Weights of a small contrastive audio-text model.
Model: 27.1M parameters, log mel input, encoder arch vit, encoder norm layernorm, encoder moe top_k, encoder num experts 32, encoder width 192, text encoder width 256, text encoder layers 6, text encoder activation gelu.
Rows from block 2 of the audio encoder of a small contrastive audio-text model, named by matrix and row number. Rows with one number within an expert belong to one neuron, the router's apart. Each number is 128 + 32 x the weight over its row's rms, rounded and kept within 0 to 255. All counts start at 0. Numbers have three digits each.
After each expert's rows are labels from the 100 clips, of 14848, where the router gives the expert most weight on average: "band" is the frequency band that holds the peak; "lies over" is the class under the peak. Only what is clearly more common there than usual is listed. The data: synthesized solo parts of chorales (CocoChorales). In brackets: how many of the 100.
# router: router (encoder.blocks.2.mlp.router.weight, 32x192), inputs 156-191
# gate: expert gate (encoder.blocks.2.mlp.gate, 32x192x192), inputs 156-191
# up: expert up (encoder.blocks.2.mlp.up, 32x192x192), inputs 156-191
# down: expert down (encoder.blocks.2.mlp.down, 32x192x192, transposed), outputs 156-191

# expert 4
router.4:144173160201145088083169122186128162101162180100140133110130092118114072115109123125121151129092138179151122
gate.0:136166106180189150048141133210099149177107141122117074154135162181133150128104149115108096190163136120121166
up.0:150060086123147145146126118068132133115125160105153159134151142114112150104108121110135167100074099139127125
down.0:176127094150132126000141106110122136116105139087099124097139133056153102143127115159171078137135148104147126
gate.1:121062110143114231111137118124089180116136114073113106144081101114100171128123125108103132181082080134156107
up.1:143127167172123136121065102131083129154091069181139138108126044102103189133125105120124181164100177194129142
down.1:204095106171113119140117094113133128125180144104126160212122084140111074134132108101133112133181079140090150
gate.2:093149148070115148177086127101093111106107170127120102184122087126102139188145071185094090116133128112110133
up.2:077186130110099120168114160124171149135130162081138124156121131135166141146149177101129087124140121099095138
down.2:154121098144169171124129139139144123122146123071109134202124078175184106093171119159156105109084082107135120
gate.3:114117090165082118155115091121139082141135146157155116125151085099123099117157085150129090121200130178127145
up.3:119111168114106105135119135123146124128139088190198162165077146107026103121152098128127121095078170151153093
down.3:142120119144114092085148158091142123110155166123145097172096152015086123054140058140052060149103099074154127
gate.4:131156184153114131113163158184122095120227174155149121142189082111172090112119113120073165177119128130145104
up.4:156118166125106127128100112162125118162148150152143117152147155049099135114096144228030134136129117153124113
down.4:150121090159170196124126098116137142104134157153112132168144108093166143167141095203141195113124188134158126
gate.5:082143167138199092150154114146124112116132038142192177093144137102114139134097163097102154133079074117137157
up.5:164124086115134180126117120138123129118079141126066115114147097125159072183140153078178108167100096111156116
down.5:158189166113147153091162155168142081096071126168221184112114116105144128093117096115127102201105129113127126
gate.6:116114131065105100142059142096098099093153092068155100174126084158136123145117137171129089126194129134119183
up.6:143075155138087136129104063096097104174132112116083106114129143139091146104139077145105116101167118129108179
down.6:096131121159153211104107151194139150118120107117081182131175134102204135075119086149125137137164136105102121
gate.7:162138172078083122135109085110105107126104134066107073122122103129167161098141156171108129112158150121070131
up.7:136094121082134173122112137111126092108118146134201159106071117156110165183118123067159113172112153090178127
down.7:142108133137114155040169124119097120134146140165154073134130102124164139168152071121180165077126120159111154
gate.8:170131142195085137166101079180120172170127101140155148122217131129122167053149131169153150172133148199138098
up.8:111109130109121112074127154160097058124116111075111098115093137170137145137106134146127058132193103059096123
down.8:150079150112130125170116119150081106145110069092114102070158118140055132157135066105141148170143127157097170
gate.9:111133114107137140082081116094114121096089158089105132144209137156152144079128159110150079189176182088139174
up.9:143176127139150061080144084080150138152132155126157142127139195119153121127121147072127133102150076133064196
down.9:161167146095135143057102119077124116101181203048104140129099104132170130070125151154203105110129122164117123
gate.10:179086120120130160147142120124110167128136131074086123128153086120142171160182138127077156159095087109099141
up.10:136115112146116129127089099169108142150138089137182090155138199124130125144071137110143100183125124139163158
down.10:141121130114089164114138119152115113085161129180116135063122178140119135181060098140173107091138129129113153
gate.11:160171115150124128180133141145115142186135165118123157126153169087101122170171132153098153113166135139120135
up.11:101113154088079158066121114113067161095101073094173145128122104174139135141114089124190095185115111092149149
down.11:113087130065175151160143143110139124093138136080102130101106142158109160136161119154189075121124105157170071
band: 1000 to 2000 Hz (44)
lies over: D4 (39); G#5 (37)

# expert 18
router.18:158168123146102126159113080174164135138163071076183114114091169145141116142121078174105142176112142083091119
gate.0:213163175097102125129187068089095181112082122126129139148105138097110124123092109101124148128116110162130152
up.0:093139126164162100135135172171140120073110177109152164146171092120112084153143130130145138154127106139151131
down.0:140119188114110161157091110121088126044192133191169100132115155103203102152176203085174135104130172121078118
gate.1:129129134116135145134166127147114084135144099152117154111163129167153150087126141104138209139022108123149099
up.1:150173117113101106121142169153168140123115125084134099184142162142171134139136147104140155164119093099154106
down.1:193122122079122166133153072091149158115064101133161137178147102098119149116157115096165124080111083146135136
gate.2:142083208157092121161129092099117083195115103236114086069114105163104139112095113088115122112126093131148101
up.2:136092195157067161217119112079147094195128096191146084114130122164142141108127089114103130150122097105146100
down.2:118129122107141135113125086115180099139148087106115062084137108148099081120115081153137098121163099156148193
gate.3:175108089118104115140068135119137191145123089109117104151132081150117128117119187196147075132131138173111124
up.3:131109107123098099114103093181175168096142086139125058144159126152141106058122146189155135134118134138075117
down.3:164121091098137141114147127073187150127120091166116183124091079106069114123132187095103171160093164086103126
gate.4:134094097056095214122105081107134150204091123148110158069131126152149159096158130083142100139093098111149070
up.4:108165103050153169115110133099126174188022121127087138070157102134149197077190112101147138088071146103147086
down.4:183128108146195128121117136061086154163170094169157114099095074053109077109173090108121086137142164176126153
gate.5:174129037120154099096184116152121208131085137105102149152152148137201108126124141066148189171120106112109078
up.5:121124111125165166143113146167132148113153108126148137070129110121107133108141135129112165156126132067158112
down.5:130071118091150186136136134177091142120120134197092087131113161126142112168141152102156146143093131158134129
gate.6:106122120149120127095211148133134167186160126178149133142109151099123108136104111137100086111158143150094195
up.6:101056133123123145133063141094130091083106085139094151102162063166074165124134149099168149144099075115186093
down.6:099096069151144085178138112113140129140053114119110086092160152133167168152180049149187159116090188130121103
gate.7:039137102114139158151068134099137125110111120035113143078150144168177201130132137135054148090135113124131131
up.7:121123115069084161134120131073156140100110083101136186069149139130125179056154120127120184119090034107170119
down.7:098140117198166096133117115100146139165143145116131138067120124096143084111178128115132091129099154105070159
gate.8:118136095133143127112143099127158171095146168092105124170107095113108170137175178126099119183119120156126132
up.8:148105189149074198143163121106126153142155138180140129108113163190100085111118148146092124105114146126112127
down.8:112121153095166181142150125128187130065140115149177130183089132151067136169177147107077128139167106085099130
gate.9:086152141144093121170156068169158114138213145142175102077098140212147097089147094141104148111119120132113080
up.9:142097117097125199173135134105134200145141130147170096140110124099113099171142145119112093171135071165085152
down.9:157142120063087123080121174182159085096149081128154234131147139147089139118093105179087102204093116103126127
gate.10:126137113113156113164114139153136122094147214159039210151117122102158151149119088181140108166100111094105094
up.10:122133112113160108179170118144108129103146231188101177143110122116169097157106119121137071147067109152092102
down.10:233146107082096066124128152114121072129164083126130063163131133106156116072154094134120061145119120165088148
gate.11:141118078169093110095132168162119149139101158108055200123135158136113161120120119146096042167121127119099118
up.11:131162116126118143126169130108093166176135219176087151160159107124165104178095152125120113114097158165085093
down.11:201192135114100105120124112101139125152167082121113121148129120145131115069121168123088099165137098130142114
band: 2000 to 4000 Hz (98)
lies over: F4 (79)

# expert 3
router.3:118174108168126090059136106157189126089159221119149139156106058171087046153102172107154129141096136154173119
gate.0:133116106135142135142146158160075105082155055073123149140105153116140177098052086176117109161143121147116185
up.0:116136162121187122115108148183110112105045106068084154119132159117068163173155108180103116065143067177153147
down.0:159099123117147066110096117131085111144131117103082152034095111133163132089130091110112151130131131109121074
gate.1:160162118114134175088163086115083057146091103086115132113212120137075183134153155186116165117165087142091067
up.1:134118128184109124193085085067149133126143111100115158098158110091168109158106137124115110110185124110171075
down.1:144064152158174101161185105109119090138151146186075149086120104122081095161104143100145153089140117128134145
gate.2:130199175056109085151109210096117115137131116118133161153093215140146115162087090158089118141127138067148114
up.2:082169087099136150122122198107159121146131144121136167143120154130155094143118041166107124155147111138138130
down.2:112133156103129115068155131161065136101094147073150161163124114166131098129107183137139141160135188155091108
gate.3:107147201111111134116165168118083143122125082151157138147188125176119126086093192160094135113173057148105099
up.3:122183137173079109115107143141117130125149068118169107158183145144099121100113229181130115141152093154141134
down.3:162085157099143113157101193111106144150127143196133094121116128141094118113131146172135151084151175113103127
gate.4:116159142104177119167072074132157132124087134090117104138160175095171154068163138195132128135122090112141103
up.4:116047171135084113118165109119165134125116140146130053130073150121125132157169122057045098164114101074144148
down.4:122098139117155112149125053113094118128124175075172097153117127151090121132109085168119140116154139193162192
gate.5:095132099094137153126149085126082098146116145084147170118107198145089132091194143058131102142124160194118120
up.5:104188149151092118121138162180126148164142130131165115170077136129165122117090141087152123141076122061097097
down.5:129171110128108143174147144117117135113198132070109165138161095104194092104170168148084152162155129156062117
gate.6:144137169161161113099168134059096111148113168160094119090124156083107092188109167146128094137173075133125161
up.6:087113101093121184145075125161160147116137133066152125121108107149142125066153085132113192130103130173200124
down.6:089136170156129070171165095151172130132155156125142113142137107100100148166072124147118131144119135127146155
gate.7:188166144134130131170125118159095078132054125161149097150084141095104121111155168128134130094147162115180123
up.7:147143159151165129161137124101136112188141134108160139146100150159123095124173075134064098149110173179096103
down.7:084160078105122165152137064113180084129187106118153084192132167142167110095119155179108143113140130121167109
gate.8:142132166118133126115157130095120174143114090085152077150106201162155124108100170117069075102174135094116193
up.8:168121075053149167123088139122118055110097120089095213115126100127100153123118093100103154100120107166123138
down.8:128082100161136086143135145073106083144183127155125109090146110086050144179121047145135118131135118140137143
gate.9:111097144149071143086105163067174160129181088123115142194178188153123147099192117148090083140116093127017121
up.9:121128104108129160102088099172129099136079122098118076110103074093122105141094079118068103175180175084173122
down.9:084151169133118119130120072189147146132146138125162159170160150164093085098143076103111168186115143147088138
gate.10:167061171169073165114142146143141114156144115144066118166097105106136105080117127129071120108147174135119123
up.10:137182193130124111102107117065111183110108150118189139098114169159083159160134161116153121083121117117141118
down.10:094165076121159215133117146184136166137163137109169118155189111150113117081108097097093159138100140083156128
gate.11:135165085170127084096127107146145083122092120113103061150075157122143087126137125148105140143123131130122203
up.11:107176154153127118130090115153152109095138154122109149098141133080151084131096020090184138168107060134173124
down.11:119113114131176108154144119130166058177124151178074118115159107114208150083152097123125108102134167147109162
band: 4000 to 8000 Hz (61)
lies over: G#5 (60); F5 (37)

# expert 22
router.22:144217157161089099054166126183110137082153203133192124135099092145091056120067168087144166201095143126176145
gate.0:109150182127096151118109131114121143207169161190116151072125090139108178165123070144118149125164110147158146
up.0:106172153082075103106121106138162131134196094151173141082101104112113112171095112116158161084139079130138151
down.0:127130095100119145162158158155100156127147085131169095119123153151131151150038112147097119091113122121164161
gate.1:136109151124065099152130163104107104136124126167108134066120131115216138132112141104155177078142145208125137
up.1:108090183161056106134138145085101093128145158129084154076103101110183127166164142053218117145143108149128144
down.1:099111144092140129160085092173079135121089143120102140127076091140144131079151093132109139139166123122146118
gate.2:133113129121130178160097169112111128090107126131106091086109132173180096191082098196136112144096105109083085
up.2:174145124191128135174174133124119133128155156091124081114133124139164123203115093164166086142194104161110148
down.2:074082127105130138130121097115119125135106129080150076184142142151155152204110103137109143086163165149122146
gate.3:123140207119171081146142093142122111087102158124111090153154086165045071105123179089142189090104131155133089
up.3:154112094108091178105113140108154132150170094133195157100132180068200170181133096136104089177184110120115141
down.3:075153142169113177143140065135108147150086098122175154136123080092111126101188118104152120108115094158157144
gate.4:161098112140112124117091169073073128138116098115102144077162128136087169149112065081140159171191131095096173
up.4:134117128087190131053183125155089069154095172095131105135142105055118132126136145112068161134154181158083151
down.4:166162113148091125085093143113102132146074145154112197093109135157114147093156086119059132167130124196117102
gate.5:119082163093132166117133096157092110110122115113073101104108193128135118142138136125174195135135168080102166
up.5:102134155083153134092121168119105090106180143180128105094140129112135140130082166139164159138159190094153144
down.5:121120172183171123104159068085124152163170120070130150156126143162124125170200138190145098152169151146099126
gate.6:111146069120135126090142146183114155112144178159216081134124157092117111142079102179141121095174088128184171
up.6:115083144073145164160106116153091121083124113136103144092090145124117203211078103179134138109155146156102161
down.6:139100199085107158173147124127089126090142111113128114126107164112107081191091163146102129134150147121093144
gate.7:174140112079161123131147190104141116070097152122103154079147151115120131209084141107188132122165087116113151
up.7:076150105161091164114136059174158124139179163131160137123163105140099115103164149109147126134098139108147143
down.7:107126117173139122153113075129107102097165120109142168107097125119147120106121139151086174063083145170173155
gate.8:148055092078161145053120150121154167112070091076133091112113116090141144092132091131141105155121163121049126
up.8:093100142104030148142155077128111127139114114177126087048112164100170116098140106102148070083199135186150093
down.8:113083147104178078094118170100103187110158158165073116042085079154089131139115151131142198182121161158121119
gate.9:177140133210194161151158079156140143063167132184091156197140137174082072145060119148138158160097137108128084
up.9:201138177160149115180148084172126151104162174142112173166108095158023094148061115114140182139101134126140101
down.9:104098147117123128158192109116090105066202148186154140112141168138115042180064124154186188167105149137111122
gate.10:124122157131170106143109075076154136141088159122051184101104086164073105119099121098157143102161150075086150
up.10:139142184101156130162166080131161132110124146118101195111092098159091081118137116097156131102141165110137087
down.10:139065177099124094116160142108063113094181189186115148118090122140144092160113132130127170151153159150101130
gate.11:135133162116065134125134171097208126136162093107113196136118126149169135152112108167179124148101159068103112
up.11:097121141121111087108129171094116149122122096140164118103141155103144131130097152150120145146143174137099139
down.11:110137093137113126177178117114124127116111167180085104124151153135161141184095135104162152120132124092107181
band: 500 to 1000 Hz (50)
lies over: B4 (57); G5 (29)

# expert 15
router.15:148129101082190148101116138102111178133083163127047100192186112124147145108148152157184106155165174120147142
gate.0:147216149120125056162101154147114136133152148134153098175132089121137088129037131128149146151137189184171064
up.0:113148117079185151087162154156157182131122158155151086172115172151131064124132114129152115154130158156117131
down.0:122152180173094151133158160107107123113087111103145132167175116066171165146149157127082118119217122063129155
gate.1:181089171089107131121140091131149143124122151116167125149122105057149102181112133111131122155088147165197134
up.1:185150175077123149111127126123157144151092155134105122149149096080142136126070151131159167142092162143172088
down.1:126062141122100165097111154095115058111104140140162131041048149113110130123131065130144176157170107073131147
gate.2:060154176156090148132148138163114050114119123128136135092092192083141165105158138148080163104099114114092174
up.2:206116172139079120140160135094119112099118089134124096171133104102100119189095209117163101134149114164081178
down.2:124135136125158152062161145096085163104186203166140136096091216093123113116168095109142138177158143091079142
gate.3:165088159129084127156085093094106045151090074100128121151127108081110175138163133078078138076162134127068161
up.3:063190066140156100101136152180138153085131208116138102133137156159141112146119121172093093181130137114166118
down.3:103165100097041130118084165139123113115066105117103110135143124179114102088122129201177121125134148073114120
gate.4:074132113145110129122136123152097146158123125130185106036108165151139189109156135112037120105141151136103103
up.4:058169088136150176090122147132095125193090148135124115103166193135153208081118161133092138125172156085075102
down.4:149110166171106120121082096107134133120120086140109091121147132164184163123109110142112159132138191153141135
gate.5:158098072110175104120126145129118154153158101117125110108124188110100158143167132160113087156184135080164157
up.5:145127138129136079143163150127157128115115163138156112159113102178117046138118120154130127119144128201119167
down.5:127114097150091120170120132115082151118110091144146148162160092134158139166157095168076074175161164126137097
gate.6:087181127115156151118127159144158116205150193119115120155135170171156085114161104113131100080161101172146173
up.6:088079131121146145112111133141150102108085084092109173104133092120120199129102121147101171186113186073138041
down.6:127105143167107202099137124118143164122139140111116175110181118137199184138131145120191153149208108131142142
gate.7:072177152104148091154149123176182138137172148129149132136114189178143120089164102147134108133115115113109145
up.7:150104143089129081181138144096116164052105148131091116179130170147158107138141136158131075114176099205117149
down.7:183113140074096119117096148113108095134154083190148135135101197130071129077165115187141106170132130113121116
gate.8:065065122184078122097139100153153105074116118131157155082101149127087121147146089073136104145110104129116129
up.8:129185146132136097168142127144164178142191151151167100185111148129112074127113114174142107172133201123184153
down.8:155126115148105075097140152125127098110133139164150087182126153192120190172062111103110167129166139164110149
gate.9:160064110072128112107156139119118076149123120104127156096140150132147102167113137135163121085121146116151188
up.9:083112118189105172175105097186138164110119126164097108166147107142109132142174080127105138184139098116098129
down.9:126172099127136114122119146089169175186119093128180128148183150100170122131167158102064082080157170139116145
gate.10:142119146150082119179170094083077135163153135167166118171107115134115116157124124136067130110142146188109142
up.10:104061054133135124124152141140133076126170085140146140152085144112128119125136072115074086173129083098120193
down.10:108140126161106117094140182115186201115147099084129173151157114143067085126088126108208169188111073083139125
gate.11:117206187158087107205109069163078156148132122168137085132139119152094113099093115073088139124148114117121092
up.11:137097161156084118127077112065147079074125085128135122101135135049129181139160131125134169089138096150141189
down.11:112129118069103127199092149185122132123181077153116092140152154157134151144130195073098162112145137118100144
band: 250 to 500 Hz (54); 500 to 1000 Hz (34)
lies over: E4 (33)

# expert 1
router.1:127076161177167133159149136132127110195161113178072113119098140082155120151142102132122135086074082120126109
gate.0:170146131120124099152090146125109054092127137077172143138075125175155100095041096189118128149116131111114121
up.0:140092132099107163119111185159153133137169116118069116123096116151086155139131167179131118135169191148113125
down.0:153177122129070088109106129137178103163166102200117166101131142098127132130131096125141167112125143085124122
gate.1:165117116076151139183162138156118112166122165134109110214190104085140092170101130085130168108152115161173151
up.1:121141083091129146195131119117105114112150097132156100093127116138122035160074077116151162104099153118147148
down.1:136121131160119148100165086089143135166145136149105193137181156100146185098199174073111104106140107125124108
gate.2:138167089096145137119099128133124152162053115132117174138180178112166145155154098113139165129176188100173169
up.2:135099161186110105143119131145170118089201176129169149140114091197108060105116141153099150142094114152095077
down.2:170073102151087120096108140150105119136073113105102172106110102126133163115124141073131173103178161136140198
gate.3:139095083163105115138090150113117101069155156146109139158148183183089045087148098113106155169147132075151195
up.3:088125110115139202116134116155161114122159083092123134157186178136135162153145207126160163152145117131112159
down.3:108158118140120048124135087152085103186076078145114163124138102092117111134113122109080142102174153157098152
gate.4:132137103145173157109100040067122120154136082145104138138123120122186167153141144141193083091106129069092077
up.4:142143150120111155071117138159149141095126133144148172203130100135109129137113134088091132115142158157137136
down.4:093143109115166166089059086101127118140169134119112062143127138141139107159133160152154117115054124064164129
gate.5:110144123117089109144120144132116148144081167199084147195188084089165140094176139055199144107140131149102167
up.5:130150107111148134116111119204100172122072134161109119150169089122153156097185107114101127135179127120120190
down.5:080174183101157112164139188131154125147093109176116110094113128168117133199123113179171125083057163138120090
gate.6:123173135128070112113128150148162145118091085083078146135143113220148142125171160123150103125231111099114151
up.6:083167104084189122140119078105140123166077133174148144136169171162135124157076105152123147163106077119165128
down.6:144154146132072138179138189171134170098148102072091146135121141133140121173134144099171146132087117090130119
gate.7:118177110128156088128151060113154160080132167086174125126090152105084091101123115129144110125066115148157114
up.7:095088096127138044145133120122120117138143138155138160146074134148113098113147127143116135128120099131168105
down.7:123062153147149152149107163152104088133126189120127134114136138162109130144154131040108165086122110178156142
gate.8:122158102121135165087121156139100181129074110095082173132151087116156165103176134100174111097231149099123182
up.8:106100174180120125120076130082179115103110120137105071087104107114124136150132166147121110133166121141076178
down.8:137105071056105110145146103092151146141112135154128114109120151103130148128142103175094115086160111194136079
gate.9:171132184107096101090190150178124160129144115052112114156118066206078090106172072142160159137137132148147097
up.9:181170091089163092118131108103115151140069173188139121193116079114128160123082069132122121092165109138134180
down.9:092155147141132171161091168152132095157126085117147131138108132139128119119098193088130084148110102107159167
gate.10:127120110123149172126094052068120042122162141110187130102062081094159178132087176078096088076136179150093142
up.10:163147149109172138220187168092133145185095147163098159116135167187137175112170113100142115059128138130108183
down.10:104160153099154064105109109111133114073131163123135113150133120126149147143148142206141118169140079142103124
gate.11:145064113174093175099129130164078120080164108095080153137141121134061140137142115099113182158166159109109151
up.11:173136146117166135138160124132148117168061137149170101131130106131146136229125092149100130097180154109107169
down.11:132151192116121156164105143111170122079118154120128148111157150098123127137146151145128093180024132113099106
band: 4000 to 8000 Hz (81)
lies over: F#4 (56)

# expert 12
router.12:071115080108137164113188096197108163136119185112082174102118137132116087132094135091113169160064080131141107
gate.0:163164166104111134101092079065145110141136118076193105113096086127167167051149129096086148133138161125121148
up.0:136143173121154062134106147195163076117154129111201125158150206120084086129090074134188191108128160099170109
down.0:191148109129141130154131127161114109144089123130145103161152086141163087135115119123108143143130142169133124
gate.1:188099113159133130084092141101113097196123134126111084173141078177136189099094123123092139137097098166066133
up.1:114167148113142122165062077136113117166123137155114146123124177108150127136117035143113160117174150069219116
down.1:128075101192139133132104153130182144124111106116148162147120160117140186132178122078084130076133147076170133
gate.2:171123192198101139110101158043117151109115136127095150119183142168115137180095120173127180081103121172127134
up.2:091141077077099182103094142146118087156139102118185084136121120123157108084131130135105106110181130123112178
down.2:152140146094113085131060155077124095159118084166112131113163127162077171144184070142089128128135085158103142
gate.3:100083164125111085155054062154075169178145084129200131137084118124048096145091078133102135183130040130156146
up.3:164100151145134111139118079170088147181107088067172117097112122125058126099138117081155135166091080132178117
down.3:161099139134118165123136089122132145120141098194194157179094100160121175142145113090082143145160173146120138
gate.4:162108102111126166074144073086100072112072109093077108127137086094163108160147105117163125133161106124149114
up.4:107160111130109103175083101141167118149180180098117115109129136234136120080111086177067113130094115077134078
down.4:050164127146129149160201081165168081122140130113100151181135164173118144179100129052154178129145106095075077
gate.5:121115194152150085154105119124136123175136156134115076113155140126134144107103152100158149043158121125062168
up.5:097057167068173115118123097157130077153137105090110143125144188156143125135144121109109182051154119142080146
down.5:092111136145090170094159191179132160162118156071087139141162072122114121153138117143109180126112112129102101
gate.6:131144079099101105129104119113137113143136124094108098155112177207142124091153095234079130091134099144151161
up.6:101123077171124141130096113137136110177112119118109154149144172166195105046106098219077116093117099119100133
down.6:134084142164079095164144137176092148131154115121118141151119144140080144172081085158089149149106162109134056
gate.7:170091144087155079096106119078141110115100132104106135083115104107123117111085162075144133096112162104111171
up.7:180181119099132142131119115070123170163146162081185083124169125164165050116149137136185140128179122173118143
down.7:099074160154159170149133129098128118106139147134171117093118134145124147131130159136082166167132080156134125
gate.8:161160093106175130101100086092126097144127125075087081101139073183211168106079161188104183103117134166128108
up.8:076114188182072121164129152139149195067143095174165146161096155064052115158150119089206094180163156114140215
down.8:113150126120144134127149082096132170136149198133182087112126094082210137107156155095102084053151149170121162
gate.9:192169196094066042130094135095067118113157123154136068178149129121133135178167123096140150188227137097113165
up.9:188090188127107168088140089131118110079114090116129158108115128128137159068166183121183089140090126115103120
down.9:120115163166090151139115165099136172130136119162150117148083117132077142183159196172157150179158123143103076
gate.10:121105153118174118164076069183098130151135163117148137089111096181094102106118072076179164140115100194124153
up.10:071129115072177089139152118182104138153137191090117161106117084141106070109128077061186137190101089168146122
down.10:165106157141110116123107066100073132126169144140190141132131150123131100073178093156066125154177107126098190
gate.11:115138140114101113191174073148143135138154148142152114186172174150186070118163145151154122132126182143165101
up.11:088166078139150124094121178134111122108147116127133167059069106113089167143077052058074155114142071083105101
down.11:129089087167141129125121099105081130137085183050105124078122100129121141163168128089157144072138102119108145
band: 2000 to 4000 Hz (80)
lies over: D4 (72)

# expert 26
router.26:138192111142096144098164133153133152071149158093164154157111097100080071132126135113144134201076134149176132
gate.0:127109133102126189082147143113107132103129105142111126060103124036087175124149174157076126139120075160083188
up.0:143147148176127084127117143136156146126110163107124114163152156224141069147073107092196137124125159112149087
down.0:087097110153142104137124119180177115076152166142152119168115121129153149117123154121094146113080141107123161
gate.1:115129076161164172095148137146188141178085130123132119174156094178115129117134122130138153167170143102147122
up.1:081095087149087170097116149125186085173146134115131166150166085133101134089128087104115096147176130166149145
down.1:170174131135101128187136133066109129127162119129116076096106120156125094117162073103173080101219078129116188
gate.2:081109114121057146109117069121116098103121140091149086148103124138114102164159150178150101136124149194143117
up.2:082158103173134133158109149171127125095122134086146147164134111132096106105156136128182131132132118095095150
down.2:046114156128102100098145053112183082164143111139140098112100079128168127150121087118101166092082156108158108
gate.3:159139160105097148122169101103104089148151108173115204074143109162137153167183170057136157143114130095085101
up.3:195120166129103120121173144134146120083154100153146114094093115115067131180131122087125173153079109111096092
down.3:177141126148162103114176170120139169130146125168125165141104114096098074148127114082087125153092148199180127
gate.4:155119158132087180102099095110138083112090136127117162125125127155157167097090160112128124163124088179078093
up.4:097129091124141118142126206150105171101167082118116171111189147146136136141118114134196135160165171104181117
down.4:068108143103169091133160106132214120101105124144121125108113150142155101124119130146130123065120143135111117
gate.5:161073119211128142096106124161109105121080201099111148122132072148115148111106091053074146144157154117069170
up.5:128189151078164099140131144087117154125178152098082153127116193087146155092155159126186120094134138162116139
down.5:105091190125159096061173165104123165120116190158110183153156171157073159079140143107100130135193160177115153
gate.6:119167169123079088105072117078123093076143137103053149056117142094117131140107120181089153135170124078110167
up.6:132140117129129130101072179090093114147108127091045084192177093167126149142109198063131094123165159097074118
down.6:122116149082075154116115168094143175104133165105119091165122145118182097094121160096180093096147136170153162
gate.7:153089150163094139168125090129081112119071117121093114147142067106112148138140155062069107121079092142139121
up.7:135130124116168138130128160110088150187088120142099095111137106200148154113149111124100144090161124116080150
down.7:069097130119081087171105153138193092174106119094104112128140145152173190116147131138099100092127128076067143
gate.8:156111152087144148188155142109124133091105146132133122147142141175108145153140069146080144204096126153098071
up.8:130062136116157108103059166110145135101171118106107097112103154113133178081067181112157138029137136117109199
down.8:098119171126122127165064069149137095154123072106127098107176108140176185166116140088124116120129112139180101
gate.9:170133183150106142141152129102104150135069103120148130091090080163121136160169106075137179154067139137119114
up.9:101113099192176158132121104181097142135132155158112075160149161111145106098073134153117070083156077156097190
down.9:113136072120120116142047125125152105138114107154141094168186156140181176090078127144141123122116105088113114
gate.10:112151096126090156159141071137108142131100145146142104158164177104151172099212152129110154142116092103115131
up.10:163096155151189092166103129173058130168144131142142111127089080167100126144109152086166097123101150121133154
down.10:117115121069100071125119101135160108144084119132134078104158167189116096147074146188143133076060155137064139
gate.11:114170112192097163102128168149153165104114124139073046184149125113131124151068160073075066174161095115108125
up.11:155104161134087056134127123087177150134079098108103106176154107143168085110144086110117114097129150124137124
down.11:173140119089123174113146103127118170107123150103139166133101116124178058148158161131166119070108179160089143
band: 1000 to 2000 Hz (41)
lies over: D5 (26)